From a checkpoint of a small self-supervised image encoder.
Training: muon at rate 0.0051, 11800 steps.
Data: trained on telescope images of galaxies (Galaxy Zoo DECaLS), 136.8 epochs.
Rows from block 5 of a small self-supervised image encoder, named by matrix and row number. Rows with one number belong to one neuron. Each number is 50 + 15 x the weight over its row's rms, rounded and kept within 0 to 99. All counts start at 0.
After each neuron's rows are labels from the 100 images, of 14848, where the neuron reaches its highest value: "top examples" is what is common among them. Only what is clearly more common there than usual is listed. The data: telescope images of galaxies (Galaxy Zoo DECaLS). In brackets: how many of the 100.
# fc1: MLP up (model.blocks.5.mlp.fc1.weight, 768x192), inputs 96-191
# fc2: MLP down (model.blocks.5.mlp.fc2.weight, 192x768, transposed), outputs 96-191

fc1.289:38 55 53 26 59 67 35 35 68 47 54 36 34 53 77 48 47 43 46 51 70 60 55 66 94 46 34 43 61 43 53 77 65 17 62 66 58 52 30 64 32 53 37 19 37 62 44 61 56 67 58 73 31 53 29 50 33 60 70 54 29 47 47 23 30 44 23 61 53 56 75 54 28 40 68 35 65 48 49 34 49 56 66 38 44 72 33 46 47 58 60 37 60 46 66 62
fc2.289:55 60 39 53 49 48 54 54 57 57 18 69 52 23 32 58 40 72 54 72 30 49 45 43 40 40 52 66 75 65 70 67 51 63 35 59 50 42 57 39 86 56 63 64 65 44 54 40 50 48 58 19 71 73 61 41 67 23 24 32 73 40 36 65 49 57 42 57 71 51 48 38 71 57 52 43 36 33 77 49 71 38 41 51 75 51 59 59 30 43 34 53 50 57 71 30
top examples: shape: featured or disk (63); edge-on disk: no (58); spiral arms: yes (47)

fc1.498:41 41 21 31 55 25 63 47 63 38 20 51 46 46 62 46 61 57 44 68 64 30 37 66 61 64 54 64 64 39 22 38 70 47 59 28 36 65 43 24 72 58 32 67 37 36 48 43 49 31 46 72 22 33 58 54 64 28 16 35 57 66 40 52 39 62 68 61 46 76 46 75 11 59 47 48 34 50 35 49 59 58 65 52 26 51 33 37 16 82 57 78 26 69 50 45
fc2.498:61 51 32 54 35 49 68 49 40 53 78 45 64 43 33 56 48 41 32 43 31 36 49 21 59 61 58 47 49 52 72 45 50 32 52 67 79 51 57 62 31 46 79 13 39 67 15 55 31 60 64 44 72 54 28 55 45 46 67 70 62 54 44 66 68 26 47 25 75 29 70 42 43 30 63 43 47 48 69 56 15 50 73 48 67 62 46 50 38 51 21 13 75 60 52 31
top examples: edge-on disk: no (59); spiral arms: yes (49)

fc1.418:44 41 28 84 23 52 79 50 37 43 60 66 82 30 74 44 39 60 99 45 68 46 36 66 28 46 34 54 51 37 71 48 78 27 49 69 48 29 45 57 46 59 76 34 40 48 47 28 45 50 59 50 26 70 49 54 51 46 66 48 71 41 46 28 18 43 56 50 81 44 44 60 53 65 50 44 54 64 61 47 50 50 48 18 45 36 29 42 58 52 39 40 42 39 38 46
fc2.418:50 40 30 35 68 53 44 61 59 62 54 36 18 28 37 58 80 48 24 40 49 34 64 43 72 61 55 29 53 52 42 53 37 57 71 48 60 55 54 25 48 38 54 28 58 48 48 68 62 62 46 41 54 41 57 64 55 63 46 39 39 76 43 65 79 00 52 40 41 31 37 56 53 40 64 69 57 19 45 33 52 39 42 73 26 66 44 54 38 47 53 54 32 63 48 60
top examples: edge-on disk: no (53); bar: no (34)

fc1.557:53 58 75 54 60 44 26 62 32 37 69 53 41 63 63 28 47 68 58 68 51 76 09 33 82 40 50 45 53 40 48 45 62 46 60 50 46 29 55 60 27 33 82 44 59 69 35 36 57 33 36 44 47 60 41 47 61 43 46 27 31 55 51 67 46 45 71 63 89 20 59 45 35 39 57 58 66 24 36 50 34 28 61 54 45 61 30 27 40 54 61 36 69 24 71 48
fc2.557:49 41 48 49 33 60 73 51 68 25 51 49 59 53 37 57 18 57 24 30 40 64 64 40 52 46 37 38 55 52 65 58 60 26 33 62 61 64 45 56 74 52 17 29 65 44 55 62 59 81 66 45 57 44 74 60 70 61 32 61 70 65 25 43 35 69 00 65 53 71 28 51 52 51 60 48 45 58 45 61 71 61 52 64 68 39 51 56 65 81 44 27 45 57 54 48
top examples: spiral arms: yes (40)

fc1.202:36 54 86 65 53 56 62 67 34 47 38 44 64 57 35 64 71 54 67 64 63 56 25 52 24 52 45 55 53 54 43 67 58 64 51 59 20 42 32 17 26 68 38 32 30 70 39 47 55 51 43 51 48 53 41 37 56 45 56 45 59 51 37 55 57 41 63 61 38 51 29 20 39 52 61 46 70 63 60 34 55 60 62 60 52 60 53 45 35 38 50 53 57 26 75 52
fc2.202:51 38 34 52 50 40 60 41 76 49 63 51 51 30 73 30 26 41 33 28 27 71 41 56 73 61 61 56 67 38 69 48 10 60 63 29 63 57 55 71 45 31 46 50 66 64 55 60 49 61 68 48 26 71 46 56 61 44 37 51 29 45 49 57 47 48 43 43 53 59 53 83 66 32 42 62 41 30 36 65 75 52 56 52 70 46 57 44 59 45 50 25 64 74 53 51
top examples: edge-on disk: no (67); shape: featured or disk (67); spiral arms: yes (60)

fc1.489:58 56 65 62 53 52 74 39 29 59 46 43 35 27 64 54 57 19 59 61 50 37 37 61 67 38 37 38 52 28 78 30 38 11 64 34 41 43 87 48 53 51 51 47 49 40 31 42 44 51 50 38 58 58 53 27 42 40 56 76 75 47 36 55 35 54 28 49 57 56 49 64 36 54 66 67 91 45 55 62 47 42 53 48 49 70 49 61 45 50 60 63 41 42 36 49
fc2.489:78 38 42 41 58 35 19 46 44 26 52 62 34 69 29 60 35 60 42 54 70 42 22 67 42 43 59 56 52 51 34 28 74 68 35 24 72 70 32 37 45 54 44 12 32 14 56 37 37 43 71 74 76 16 59 45 46 36 25 27 31 58 51 48 30 36 52 64 62 55 60 34 56 43 53 37 45 64 54 64 45 58 47 53 28 33 55 55 53 30 58 59 62 52 44 56
top examples: spiral arms: yes (40)

fc1.464:68 40 33 34 29 39 21 45 41 43 32 41 52 46 33 53 42 51 59 65 57 19 51 79 61 41 37 22 59 25 35 34 48 26 44 32 41 30 55 56 56 46 38 56 62 55 66 49 34 54 74 57 75 59 58 63 62 39 57 69 26 29 49 78 53 76 39 38 43 31 40 84 76 28 31 73 54 30 63 64 41 51 51 36 32 42 50 36 38 55 51 83 64 46 30 55
fc2.464:34 61 69 49 42 40 60 35 50 77 51 47 62 62 38 31 61 49 36 48 57 47 64 22 66 56 51 52 24 42 35 34 37 48 40 47 35 45 55 68 42 29 18 53 45 57 59 43 88 42 30 57 27 47 21 39 35 33 74 33 97 85 34 51 35 52 49 59 68 58 56 64 43 60 54 39 49 70 37 58 70 77 45 35 47 50 48 55 54 20 35 46 46 47 74 48
top examples: edge-on disk: yes (25)

fc1.392:40 51 61 37 71 65 24 33 69 36 67 38 39 29 66 26 48 40 21 36 54 34 60 49 37 56 63 79 46 76 64 44 46 48 53 63 36 41 35 34 66 35 74 08 16 43 63 45 59 62 30 72 36 57 38 64 67 58 72 72 38 45 48 66 17 77 44 26 27 54 50 55 41 48 39 64 12 56 45 52 56 66 56 59 36 57 31 48 31 44 46 31 64 37 28 52
fc2.392:46 64 42 68 41 54 57 65 52 17 57 53 58 38 45 45 64 56 63 28 56 58 51 57 61 37 39 46 59 48 45 72 77 50 41 48 57 42 46 26 45 32 42 38 56 60 52 48 40 55 44 18 34 37 71 38 70 54 61 44 56 53 49 59 47 53 38 53 52 54 19 56 61 60 52 55 69 56 81 55 85 49 51 23 49 39 29 50 69 39 76 61 32 02 46 58
top examples: shape: featured or disk (75); edge-on disk: no (73); spiral arms: yes (65)

fc1.152:64 84 59 38 28 33 65 70 55 40 63 77 51 65 26 75 52 53 52 54 64 33 60 41 75 44 37 63 58 50 38 53 65 39 39 68 52 58 68 75 75 72 21 87 50 51 56 39 47 27 46 50 84 89 34 56 40 48 80 48 63 32 61 64 49 71 48 38 33 64 57 29 61 36 54 62 48 65 51 48 60 61 70 65 57 51 52 51 50 48 23 66 65 53 46 46
fc2.152:41 22 46 52 66 42 21 43 40 55 29 41 32 58 59 54 49 65 48 30 24 51 51 55 51 63 57 22 29 47 54 60 53 69 50 31 43 42 37 39 30 66 74 53 35 49 38 79 58 60 46 49 23 72 41 61 42 43 40 42 55 68 71 21 60 32 51 47 72 26 30 63 35 54 32 38 58 93 68 45 60 36 20 24 21 41 40 55 56 43 62 49 47 46 55 38
top examples: edge-on disk: yes (42); roundness: cigar-shaped (36)

fc1.529:55 30 64 40 48 43 37 49 77 47 39 35 27 67 59 45 60 54 63 68 68 47 37 24 32 71 22 69 33 57 40 49 58 71 54 57 45 61 83 33 49 17 48 27 45 80 08 64 43 49 45 43 48 43 32 36 48 47 57 82 64 36 72 48 48 84 61 39 43 41 27 49 53 53 37 39 36 40 53 43 70 69 53 31 37 41 51 45 36 51 42 52 51 46 44 22
fc2.529:62 50 34 35 49 34 58 51 76 47 48 32 69 20 23 70 57 31 30 66 77 36 65 52 71 76 48 42 74 53 64 42 53 00 27 54 48 79 61 47 58 71 37 19 75 44 57 31 43 64 53 86 29 52 43 63 48 65 41 60 60 61 83 40 48 48 15 43 62 70 26 68 33 52 65 48 42 35 64 54 23 54 75 59 48 55 39 45 35 60 55 37 52 43 48 42
top examples: spiral arms: yes (40)

fc1.624:70 33 50 47 65 47 68 45 31 35 37 71 43 66 60 40 29 17 63 51 52 68 50 54 49 61 51 47 42 11 40 52 61 32 39 33 71 58 35 45 46 57 53 52 25 63 24 53 59 37 65 71 59 44 29 43 78 68 41 53 49 66 51 73 39 80 40 56 51 30 36 43 11 64 68 65 43 42 69 59 47 46 31 26 58 54 32 69 29 64 51 20 34 44 69 21
fc2.624:48 38 50 32 55 44 60 57 54 66 63 53 42 65 33 23 69 67 12 46 20 46 60 42 35 85 42 55 39 63 66 41 61 41 55 68 57 13 44 39 25 61 36 41 33 60 55 47 46 60 42 68 20 48 68 32 53 64 47 49 27 74 42 44 70 51 40 59 61 61 56 66 79 32 72 60 55 48 66 51 64 53 15 63 34 57 41 56 83 69 63 38 68 71 66 35
top examples: edge-on disk: no (51); spiral arms: yes (40)

fc1.81:37 53 27 59 40 67 88 22 42 76 40 48 46 45 61 39 59 31 69 27 26 30 66 73 39 36 49 56 39 34 55 67 65 57 28 69 31 78 25 55 46 60 23 30 48 55 62 31 41 59 47 31 69 42 37 26 45 28 54 35 65 35 62 53 27 22 85 17 31 37 48 37 36 76 47 51 60 42 57 47 61 75 48 25 61 63 56 43 82 58 26 68 31 30 37 43
fc2.81:40 51 39 32 47 74 56 45 40 38 49 64 50 68 67 77 50 39 48 65 57 59 78 38 55 70 88 78 45 43 57 27 46 48 48 23 53 28 22 48 48 74 34 57 55 47 22 48 66 44 58 99 69 57 54 47 48 42 64 55 37 70 54 45 42 68 36 52 65 78 40 55 55 60 41 62 56 66 25 54 55 35 43 66 21 61 50 66 45 34 47 16 47 74 38 30
top examples: edge-on disk: no (52); bulge size: moderate (26)

fc1.651:37 38 60 67 42 58 68 29 29 48 58 68 44 40 66 67 38 61 40 62 77 58 64 36 09 60 44 31 53 42 36 69 66 57 69 52 42 72 48 26 48 50 42 43 39 52 64 44 29 41 50 63 35 37 35 35 49 62 51 52 56 44 61 48 25 31 50 31 54 57 75 39 10 56 53 38 60 62 48 54 45 28 69 58 53 27 03 30 33 57 61 37 44 25 62 61
fc2.651:59 46 41 56 61 25 46 57 48 46 88 32 50 46 33 36 47 68 48 76 48 51 38 44 68 55 47 64 68 60 72 34 37 49 31 56 51 33 54 45 25 50 26 32 42 59 43 40 63 67 38 36 60 67 67 89 55 39 45 34 60 73 47 68 73 99 50 43 48 64 60 64 60 54 63 70 43 34 62 30 61 76 41 32 36 60 55 44 69 47 59 54 61 88 52 46
top examples: edge-on disk: no (51); spiral arms: yes (40)

fc1.87:72 41 72 55 66 62 43 36 33 74 41 31 47 49 26 70 35 41 39 56 48 78 75 33 52 18 48 36 38 78 34 56 53 54 65 28 44 48 49 37 59 59 64 68 44 54 29 69 48 33 45 65 48 57 44 58 31 39 55 52 29 33 45 60 61 93 22 59 43 46 26 34 27 68 25 61 65 53 56 56 30 39 46 48 38 36 60 54 37 58 62 09 30 55 40 35
fc2.87:61 48 46 55 45 61 68 36 42 42 51 10 53 38 36 42 53 32 31 35 46 79 68 35 45 39 67 27 47 42 59 43 51 19 32 62 55 49 34 60 55 71 27 56 40 50 69 32 65 37 39 73 36 42 54 65 56 48 56 78 74 39 64 44 26 61 06 35 34 50 44 80 21 49 35 56 55 33 62 60 49 50 69 35 40 39 25 38 46 39 45 30 59 40 50 43
top examples: edge-on disk: no (73); shape: featured or disk (73); spiral arms: yes (63)

fc1.82:63 45 44 53 25 36 57 71 36 43 42 26 44 49 51 67 50 41 46 62 42 80 41 42 27 62 35 36 40 57 52 31 50 77 49 40 54 44 55 24 27 58 41 57 47 99 33 54 33 53 41 45 50 69 54 40 46 32 63 44 38 62 36 39 27 42 55 44 68 47 49 46 53 60 26 56 37 39 44 64 41 76 58 51 62 51 40 39 60 64 71 68 69 42 36 61
fc2.82:18 36 48 59 72 46 76 46 68 62 50 74 55 53 31 29 64 54 62 51 46 41 51 27 76 57 56 55 62 61 41 40 19 43 43 55 40 57 43 53 79 44 37 50 32 33 54 73 55 44 54 64 42 53 35 66 53 62 33 73 77 36 61 54 53 61 49 61 40 52 51 64 60 46 72 58 62 72 30 39 84 26 57 61 51 55 72 50 73 40 43 37 39 58 46 45
top examples: spiral arms: yes (40)