A small self-supervised image encoder, trained from scratch: 3.33M parameters, arch mlp_mixer.
Rows from block 5 of a small self-supervised image encoder, named by matrix and row number. Rows with one number belong to one neuron. Each number is 128 + 24 x the weight over its row's rms, rounded and kept within 0 to 255. All counts start at 0. Numbers have three digits each.
After each neuron's rows are labels from the 100 images, of 14848, where the neuron reaches its highest value: "strongest on" is what is common among them. Only what is clearly more common there than usual is listed. The data: telescope images of galaxies (Galaxy Zoo DECaLS). In brackets: how many of the 100, against the usual share in percent.
# fc1: MLP up (model.blocks.5.mlp.fc1.weight, 768x192), inputs 96-191
# fc2: MLP down (model.blocks.5.mlp.fc2.weight, 192x768, transposed), outputs 96-191

fc1.56:180113181085142131086114123146148113131128074143143136106134128158156135185093156155111103113141133120127116137133093133105121122147119133124121133138125151108125085114124161127068122093138114106118143158117136121146126131141114159141116132157106101103122117129195119159137146120120164108
fc2.56:149151111105127145148156116137120112143136143182141131168116130129129125114138089116151158126107143129141088107087144164141090113140148118121175146175139141063135121130111120177126103174187162130095118119114102146134107136154137187110126166137139175167160150126089149129089133118124157140
strongest on: roundness: in between (62 vs 33.9)

fc1.618:109153143073081114125095106158167140153138166158130181149120139141169119126121118138142147119113103126089135155086149149124134121145131085147117130135114140139094136085132139121122162103108111106123174120118101152174139148150119162138095127146123132135132138157138146137117150155154136077
fc2.618:149146132161112182137170099128122127141166144168141113111154113107162131137101131127176124092136147136111095148121104167152116111136137105123138122129131131118111115092141137104126131128112100120132151100143108142146148187145145143117127144118093143133137151147097146111115138157120160147
strongest on: roundness: in between (62 vs 33.9)

fc1.226:134105137128120122169140114080141139128128173155142125128109142172070116118126075104170080116160109108105112114143123142098081129117177160070120147126092169144111142127147100120089128144118118138179124171100182130115122111147145148130136149119139108098113127141149158080168134102084135151
fc2.226:108130127142160117120160107149113140153147107108104099144156138078134136114108118138108135134087144159167108152137153110116155156102098115136119155118172072101106157153109135123094119139144104122168131083130131121140096097166123140128114112037119115156141118147120152139089102132187165120
strongest on: shape: featured or disk (67 vs 30.5)

fc1.523:087079138157104097170135130125141119122093149130137121125153111085129145134149121139110101107102071117105124147148116073081139142143078156142124140139139152133161132124134085150142129145104137130128124157130108106135142097119124151111116105112127165114112153113138122147152110110141204134
fc2.523:067142156105133079178129127140117138125140113083120117124131119159110136164117125144138113142114083136139110126131138155159110143157127202133153147149126131124169116154130091097145154153113146115061127140119124129169112151158106131149090144174117100143127141132101106114147140117123129148
strongest on: roundness: round (70 vs 20.3)

fc1.380:105128157089098102121109141120186122123109103149119128148135100165179142104140096133110123117120113127113159146170127151111132139133132149119115140153111142157116125099127100133144111116129142152096159139110138122150157136136163108147102129098088123117116139122149136102128138144140136107
fc2.380:130169137146106146129168076124132145143158113170152134124141151119216150136120124146219120087114150122110119121086162128156095129148127091121161133122097154111110085105119131079131111131119102110110187114141096123125142131124125142142137116122103157135158168167094170137107133170129153169
strongest on: roundness: in between (68 vs 33.9)

fc1.164:099102107077139126166121088110148117124132155151153110096130153108067150107181101145143131114140127091128108118157131155173163114072149151147120090158108114111132104135103148177114162126159140122129136130068141123126150109145131118125131147138126142181165082103120088140095138137109143108
fc2.164:154135151134100100108083165142105138126133126102113167131099153106162121157096133115109107156112126117112112145104164092108097165146122114130133125117120149144142138135139125074157107126124127109082146132169101176135109168146147124140122117010149136095136142186112193151099119113128131113
strongest on: shape: featured or disk (64 vs 30.5); edge-on disk: no (62 vs 24.7); spiral arms: yes (47 vs 18.8)

fc1.577:100174124136166124123128178096141114140148151154168123127138130117172165103140128114135153132076135103141116141142149126155106154114140110134105122111103123105097124143105133116122122130097122120123164139097085120141139069106117133160149136129158099155118139178135148150090181135140120128
fc2.577:131102138175122128102094079138135109128137101182124119153157082167159090115087128126129108091066141147141123107206100145105115120103163136128115134107150090146133118102147130123103121120095102117133175110140129144110149152134149091111150114108125179088143121122101145092144136135115134152
strongest on: edge-on disk: no (51 vs 24.7)

fc1.274:145156144134152136128142116181112126162112146152120108131159124140171118114104104126080140107094112150127095124162145113142138121144151101105134133129105146124117122128128113092104154104119133140122144135103083133086141122181137150121148125146149149135074104156143130137126121112155120157
fc2.274:138119122162131136130125133131137122102153137127167087121119106093120120141135098156104135121059096111142096094154104139129130174105143125140146129110074140154165129112101117122124131128166124057098107122129132120108108123061168178137122110089139121115113135122183095103086171126113129108
strongest on: roundness: in between (79 vs 33.9)

fc1.130:094113119103110132098101157118115117113131181096156161136135116107161118134151107107140131111105130123130145136102151061138146122164135133126138145101146122140102113100134148120131110174149127123154091105129109161147105175100149151062133122107125101156120141124130110166093113115134151127
fc2.130:139187154122125175134164127141142131121168140166124131152155117154105141133115107142130097135042180095143118113126111168149145173125117085127141108128102085151084083116130105118127140138120138118115154145103134096097136136123137122115090151131126100122102112126107119086110143095136091137
strongest on: roundness: cigar-shaped (40 vs 8.1)

fc1.237:127140129142120138128118136149120118104115103060104160166107123140085113150131077175152162093128163163123108132084140145129119094118107086159142106161147118126117129144148123108116128143118085163111105112108100133145142095164125129109110113154119188115088139125115104106132112125172111150
fc2.237:132115108110149113154143140078140149110105124203138085119162148098186144132131142129101145152150127074147160110134109182125128099110131123142110131140125137128115101113117177161154163127098175115109141134168122168151150157129144123155143166121151149135151121174140124145128122165105117132
strongest on: roundness: cigar-shaped (26 vs 8.1)

fc1.414:117161121198137126153150148081128154098116139127082124071119158135123189132133140082125170127130181119123112094108130089144123115131120140109120142121134138116088148118126134153131107056134213158075110135142156143141122116079120140131085133160171109112118113118145112107181144123106152158
fc2.414:143139084125139151125157145111147119137158067112131172146127136129119118125169109160106086167079128099150135122165091156126113116118124130130130128139177146113149104121144134149135117176117099124142111105089144121113115133125128063132161085145088098124093162083138145129151148154109148139
strongest on: edge-on disk: no (54 vs 24.7); spiral arms: yes (47 vs 18.8)

fc1.391:133111151136151106177113115106116121139101131135130176120141154117171108150166138140143121164121131083101129172111117076111100149127139116114145153121121124142168115111157090093133088115139147113107137156144121070154047110123155104125133126112143169132091148139126098139108128140077188143
fc2.391:109135137124091076128155112098129116115133094095102119108090121150133093153127146113132135126096123109115131120158100136150153144100123199104129104151137123097131109154138116120170136166099118114111138090132099153118175126114114160119098150178109112127149128131114096155145126123164105115
strongest on: edge-on disk: no (78 vs 24.7); shape: featured or disk (78 vs 30.5); spiral arms: yes (68 vs 18.8)

fc1.4:154125119120126113122137142173122155160135128145140109127122135100087140104152110141155141112150111072088107101147128127139086123102139186089123107167142114105109114085129123141165142115138147104086164102132154160149178101129107105168157121189104128101140091130151127107189182153106154140
fc2.4:135146121128119128125131132128157111088155129079160124095131116146135139136150144124176131188126147166159140112088109109125190159137099149121121117103145137179109139138144139152169124107119129162103079102116073124111146110103176104088086119126137109144125107163115185135079149143126174129
strongest on: shape: featured or disk (64 vs 30.5); edge-on disk: no (63 vs 24.7); bulge size: moderate (30 vs 6.6)

fc1.476:088126127073115105121043142124167141120128158144159140114107097145140117090123113144104142113124100151104163138109134137121178120062132105128120174144098145149109151106118109139092123089126105095114143134122134123154163137105124112151098091094158146136131163120138153104100122101141098123
fc2.476:154144145169142186149196089123123163132158145175113109147131111134189127170158115164126121123147124111114116123105121116150107126155157101066132116146105161123113090118168149103143126162102122155131190118119113120145140155113139135119157143111108115155135168155101133146153124131122151114
strongest on: roundness: in between (63 vs 33.9)

fc1.434:136111165158145128143139091116142119179096142137127112149033186105133115121194110109124128108120128135146085171108121093188115157114158103111154102110117123134126139103141145165104122118121128143106152063123086033110105118134126135106110139120153145116106119117100127103130148172109107153
fc2.434:125137121121144123129119143146154136203169106136159134120187119182134122103121176100157129142125129122135131122114086116159084094144150166149104104130143135104141138129128130085166125076137108095124121145103133207134108116144144120179118140138137132140148118139112092082104105108131114081
strongest on: shape: featured or disk (91 vs 30.5); edge-on disk: no (89 vs 24.7); spiral arms: yes (82 vs 18.8)

fc1.468:169128138125153137149118148152173168147139091115153133176153133116168126122148106106146145125138115092097118095133150155130117139121117159096109132138133072131149129126113138120181090112132119084139085095125114175113095130115126156129119140177122146180154163143168122094107160146121121118
fc2.468:128124121099125056115144100152101135084132101158113131118141093124111144166112154172139140110168128128161094108101149121131121148178152140146135081111140168123139107124149144108118167124137142122160172133151112109134191115175111119151120088179136142134135133132136127112160143153124116107
strongest on: roundness: round (43 vs 20.3)

fc1.537:124151091141095173109098140121163130123106115137108109136112128088096145136123150124083123166133114104135088151130102149142137147169114112158110097119115123140102138136129128153124108112096089149124185138132103086120177124149145102105141125152145118125147109102102106159151143075104140151
fc2.537:110131150169125160132120159112108089103115149116117115132064095136087096106085169118145094137176132182140148125108152137099156103128146121165142150104104118106123156140131146102149162114124124151094108143121139114141101124146093127121132113108112107124114170139140168122126126137121095161
strongest on: shape: featured or disk (63 vs 30.5); edge-on disk: no (61 vs 24.7); bulge size: moderate (31 vs 6.6)

fc1.40:098131090111073113128140101106138101126097128145161142118142103088080132107128122123089090129124111124120125142137104078102127106136087129135137083143124130107160125124117123153152149133123126117136133119102119085138150107116134151129155132142162149086149158070111141123155125087146120125
fc2.40:120116174158140131195133181158125152119082134121136099125107142137140135156115131140124120112168093143121111125119151166133122182106135192138169162130118121139151119140134111114123120130116119107114151144158109165159102154122107142151087103134105095126106124150090154119121132100107143146
strongest on: roundness: round (55 vs 20.3)

fc1.534:130162133128125112114107103127098130140107095131155140136140140112162121138120126143137116119135165133131150118159063125138140122107113145092102104111105169148152143202146138126132104121085126156128163116125109144119153112131041105142164135115123161103130139135116128175147125156115127131
fc2.534:159160130107130168159101129103136101151164122152124124126136156141141087145092138096087138099132131125137081130158104150090136114131155154162148156138111114096153103119139133140134139134119041058151122136106131116147105107129125162125110111193143118205112119151093109113122154119124109112
strongest on: edge-on disk: no (57 vs 24.7)

fc1.724:142144166110136127112173070160136123116115094173094150157132099052103141153137106121109118100131136128145126171170124127161120140160178104163152140106140169111132134135133141124103121101170137095174114150152131146115130119128142159146108115118140128099134128146129120127119123126123124120
fc2.724:127148118161133148184093168087103134115149170089100132071105127134123149124131144147127129143163156117119126127109103134140155160111120144108146117168096081112127116152135099146150141143104138143149124136124111091111073112084091108121124140167102111151087133138124159169144165120143144119
strongest on: edge-on disk: no (73 vs 24.7); shape: featured or disk (73 vs 30.5); spiral arms: yes (58 vs 18.8)

fc1.755:067106147128111101101132147098131162110152128100147128150138148124124120121156138116101075157152098157112181147136084105120093171121127160109102121123133124121121134120133116114126112154096103140138122098160128137193159154129128118093139127090139123112138118143109140108119104155137169133
fc2.755:125135100108145116157108140105106102145127138103124131129118144129130105136148124095126052104133079112125074141131136115147109134103119163097138125131158117113128158160129155195158138135162137144153092131116156151162135140171118109122143112128126141137174151137181124133147151149167113152
strongest on: shape: featured or disk (79 vs 30.5); edge-on disk: yes (74 vs 5.2)

fc1.510:134122114073120117152095138105118099136111147154111143140124087120122119132158091112127135131120083099121129117153173183088107123133174130131145140128112137111147148179077120136119135085125147127169125145132120098129154152138116125115113133151122102164133156109130142158136157153106122118
fc2.510:098078152147143122114129126104129181116135124138110132111150130150119160110162083122145089119118152121131123086129145162138132098114169099101063118089122160102125126111138142123086101098153109133162113152094146192127097103124118165115118116144121136101123125104150157160154094120147131129
strongest on: roundness: cigar-shaped (54 vs 8.1)

fc1.706:131169137198105099109182112094096107101152147119153121092121162157135142117159073127119133082125141150156151144129124100166123141144106105084115116128113099143144095117154130143129155137125129121113167140133103180115088129151148128087120131122108119161106161138128096160117125143143154087
fc2.706:153131120088092115128132139147128097121097091104118132111114160139137150153137111121136159174145131127127104137103167133097152117140082135105117194150129090102125139122113118116162135143147125135133103156128057115142205137147137126092087103106111084102164110129083157129105163186137121171
strongest on: roundness: in between (61 vs 33.9)

fc1.76:116127123160113141119118106131102173120117168175157123128141110122147136112157106146146104138138107159144158186125089145125121124113170103141152140095137151131100126159155110127103137137144130089097094125141136162157095181142101111162096092119122152156139089113096127154088153106146145100
fc2.76:116098103083128165102157133123150080122088153140131143078128116133144127159093129101157173155115156078119131114121110126093152134121092158152119143131111135108146125104116132124117143089139103147136075093133162145113114103095123099101145141106128082112141154113114079150111106120154142137
strongest on: edge-on disk: no (73 vs 24.7); shape: featured or disk (73 vs 30.5); bulge size: moderate (34 vs 6.6)

fc1.64:151104163021104136080151173161146149095136090098125147089121082139125139131132157118112119125172146134125118095129139161094144147138149132085108160131104139113157095113132115117099150127132133103208142161116118100124108123134134174129135126149133154095116154088152113155160110127154107098
fc2.64:142152128131145160156064115105101094130107091158126141121126136137095147103150058140112126099132124090107134125149118150159100124121159148081095114162140147107107122104130082163127133127163147149131112134126090131129115101140111179102129168139131126134130164097111151131093086141133143104
strongest on: roundness: in between (74 vs 33.9)

fc1.223:168156000129136180092099131145158119092104120120119140145136128126076116150133105121142130144191166146134127131120106104123101132100137093121157161103100125178094126143112142128123093127122105125130151108141115142132098158139141122112168140100111101101140145143130127137129146148132138133
fc2.223:063134165141139161113145134103138165145136124118115134112117150153123078110141131101130125126138079134122128145138142136123120123118129200131143116081143120095143131109161161142124142136137157125100136099117152132078130123143148134144090147166137117134137149122183121122102108151144099126
strongest on: roundness: cigar-shaped (44 vs 8.1); edge-on disk: yes (35 vs 5.2)

fc1.748:106099059148075178109144097112106127129133064161121124167114128103116133150118122138137168181169068186131127113146166121146128103127085105161126091105154116117119151111100107132181145097112120141122180126117124137157122144105100092118115123162095129166128152108133098099126112142120137133
fc2.748:147162101141196142135119119153153120091112132115128131142155108123143123130087145131127162113130157152196121139168129128138183133130116157113127145117105129121101093097137178180132106133107110102139097051137134133119108100141140117157152121132159137115106136123161138121127126105154083133
strongest on: shape: featured or disk (62 vs 30.5); edge-on disk: yes (50 vs 5.2)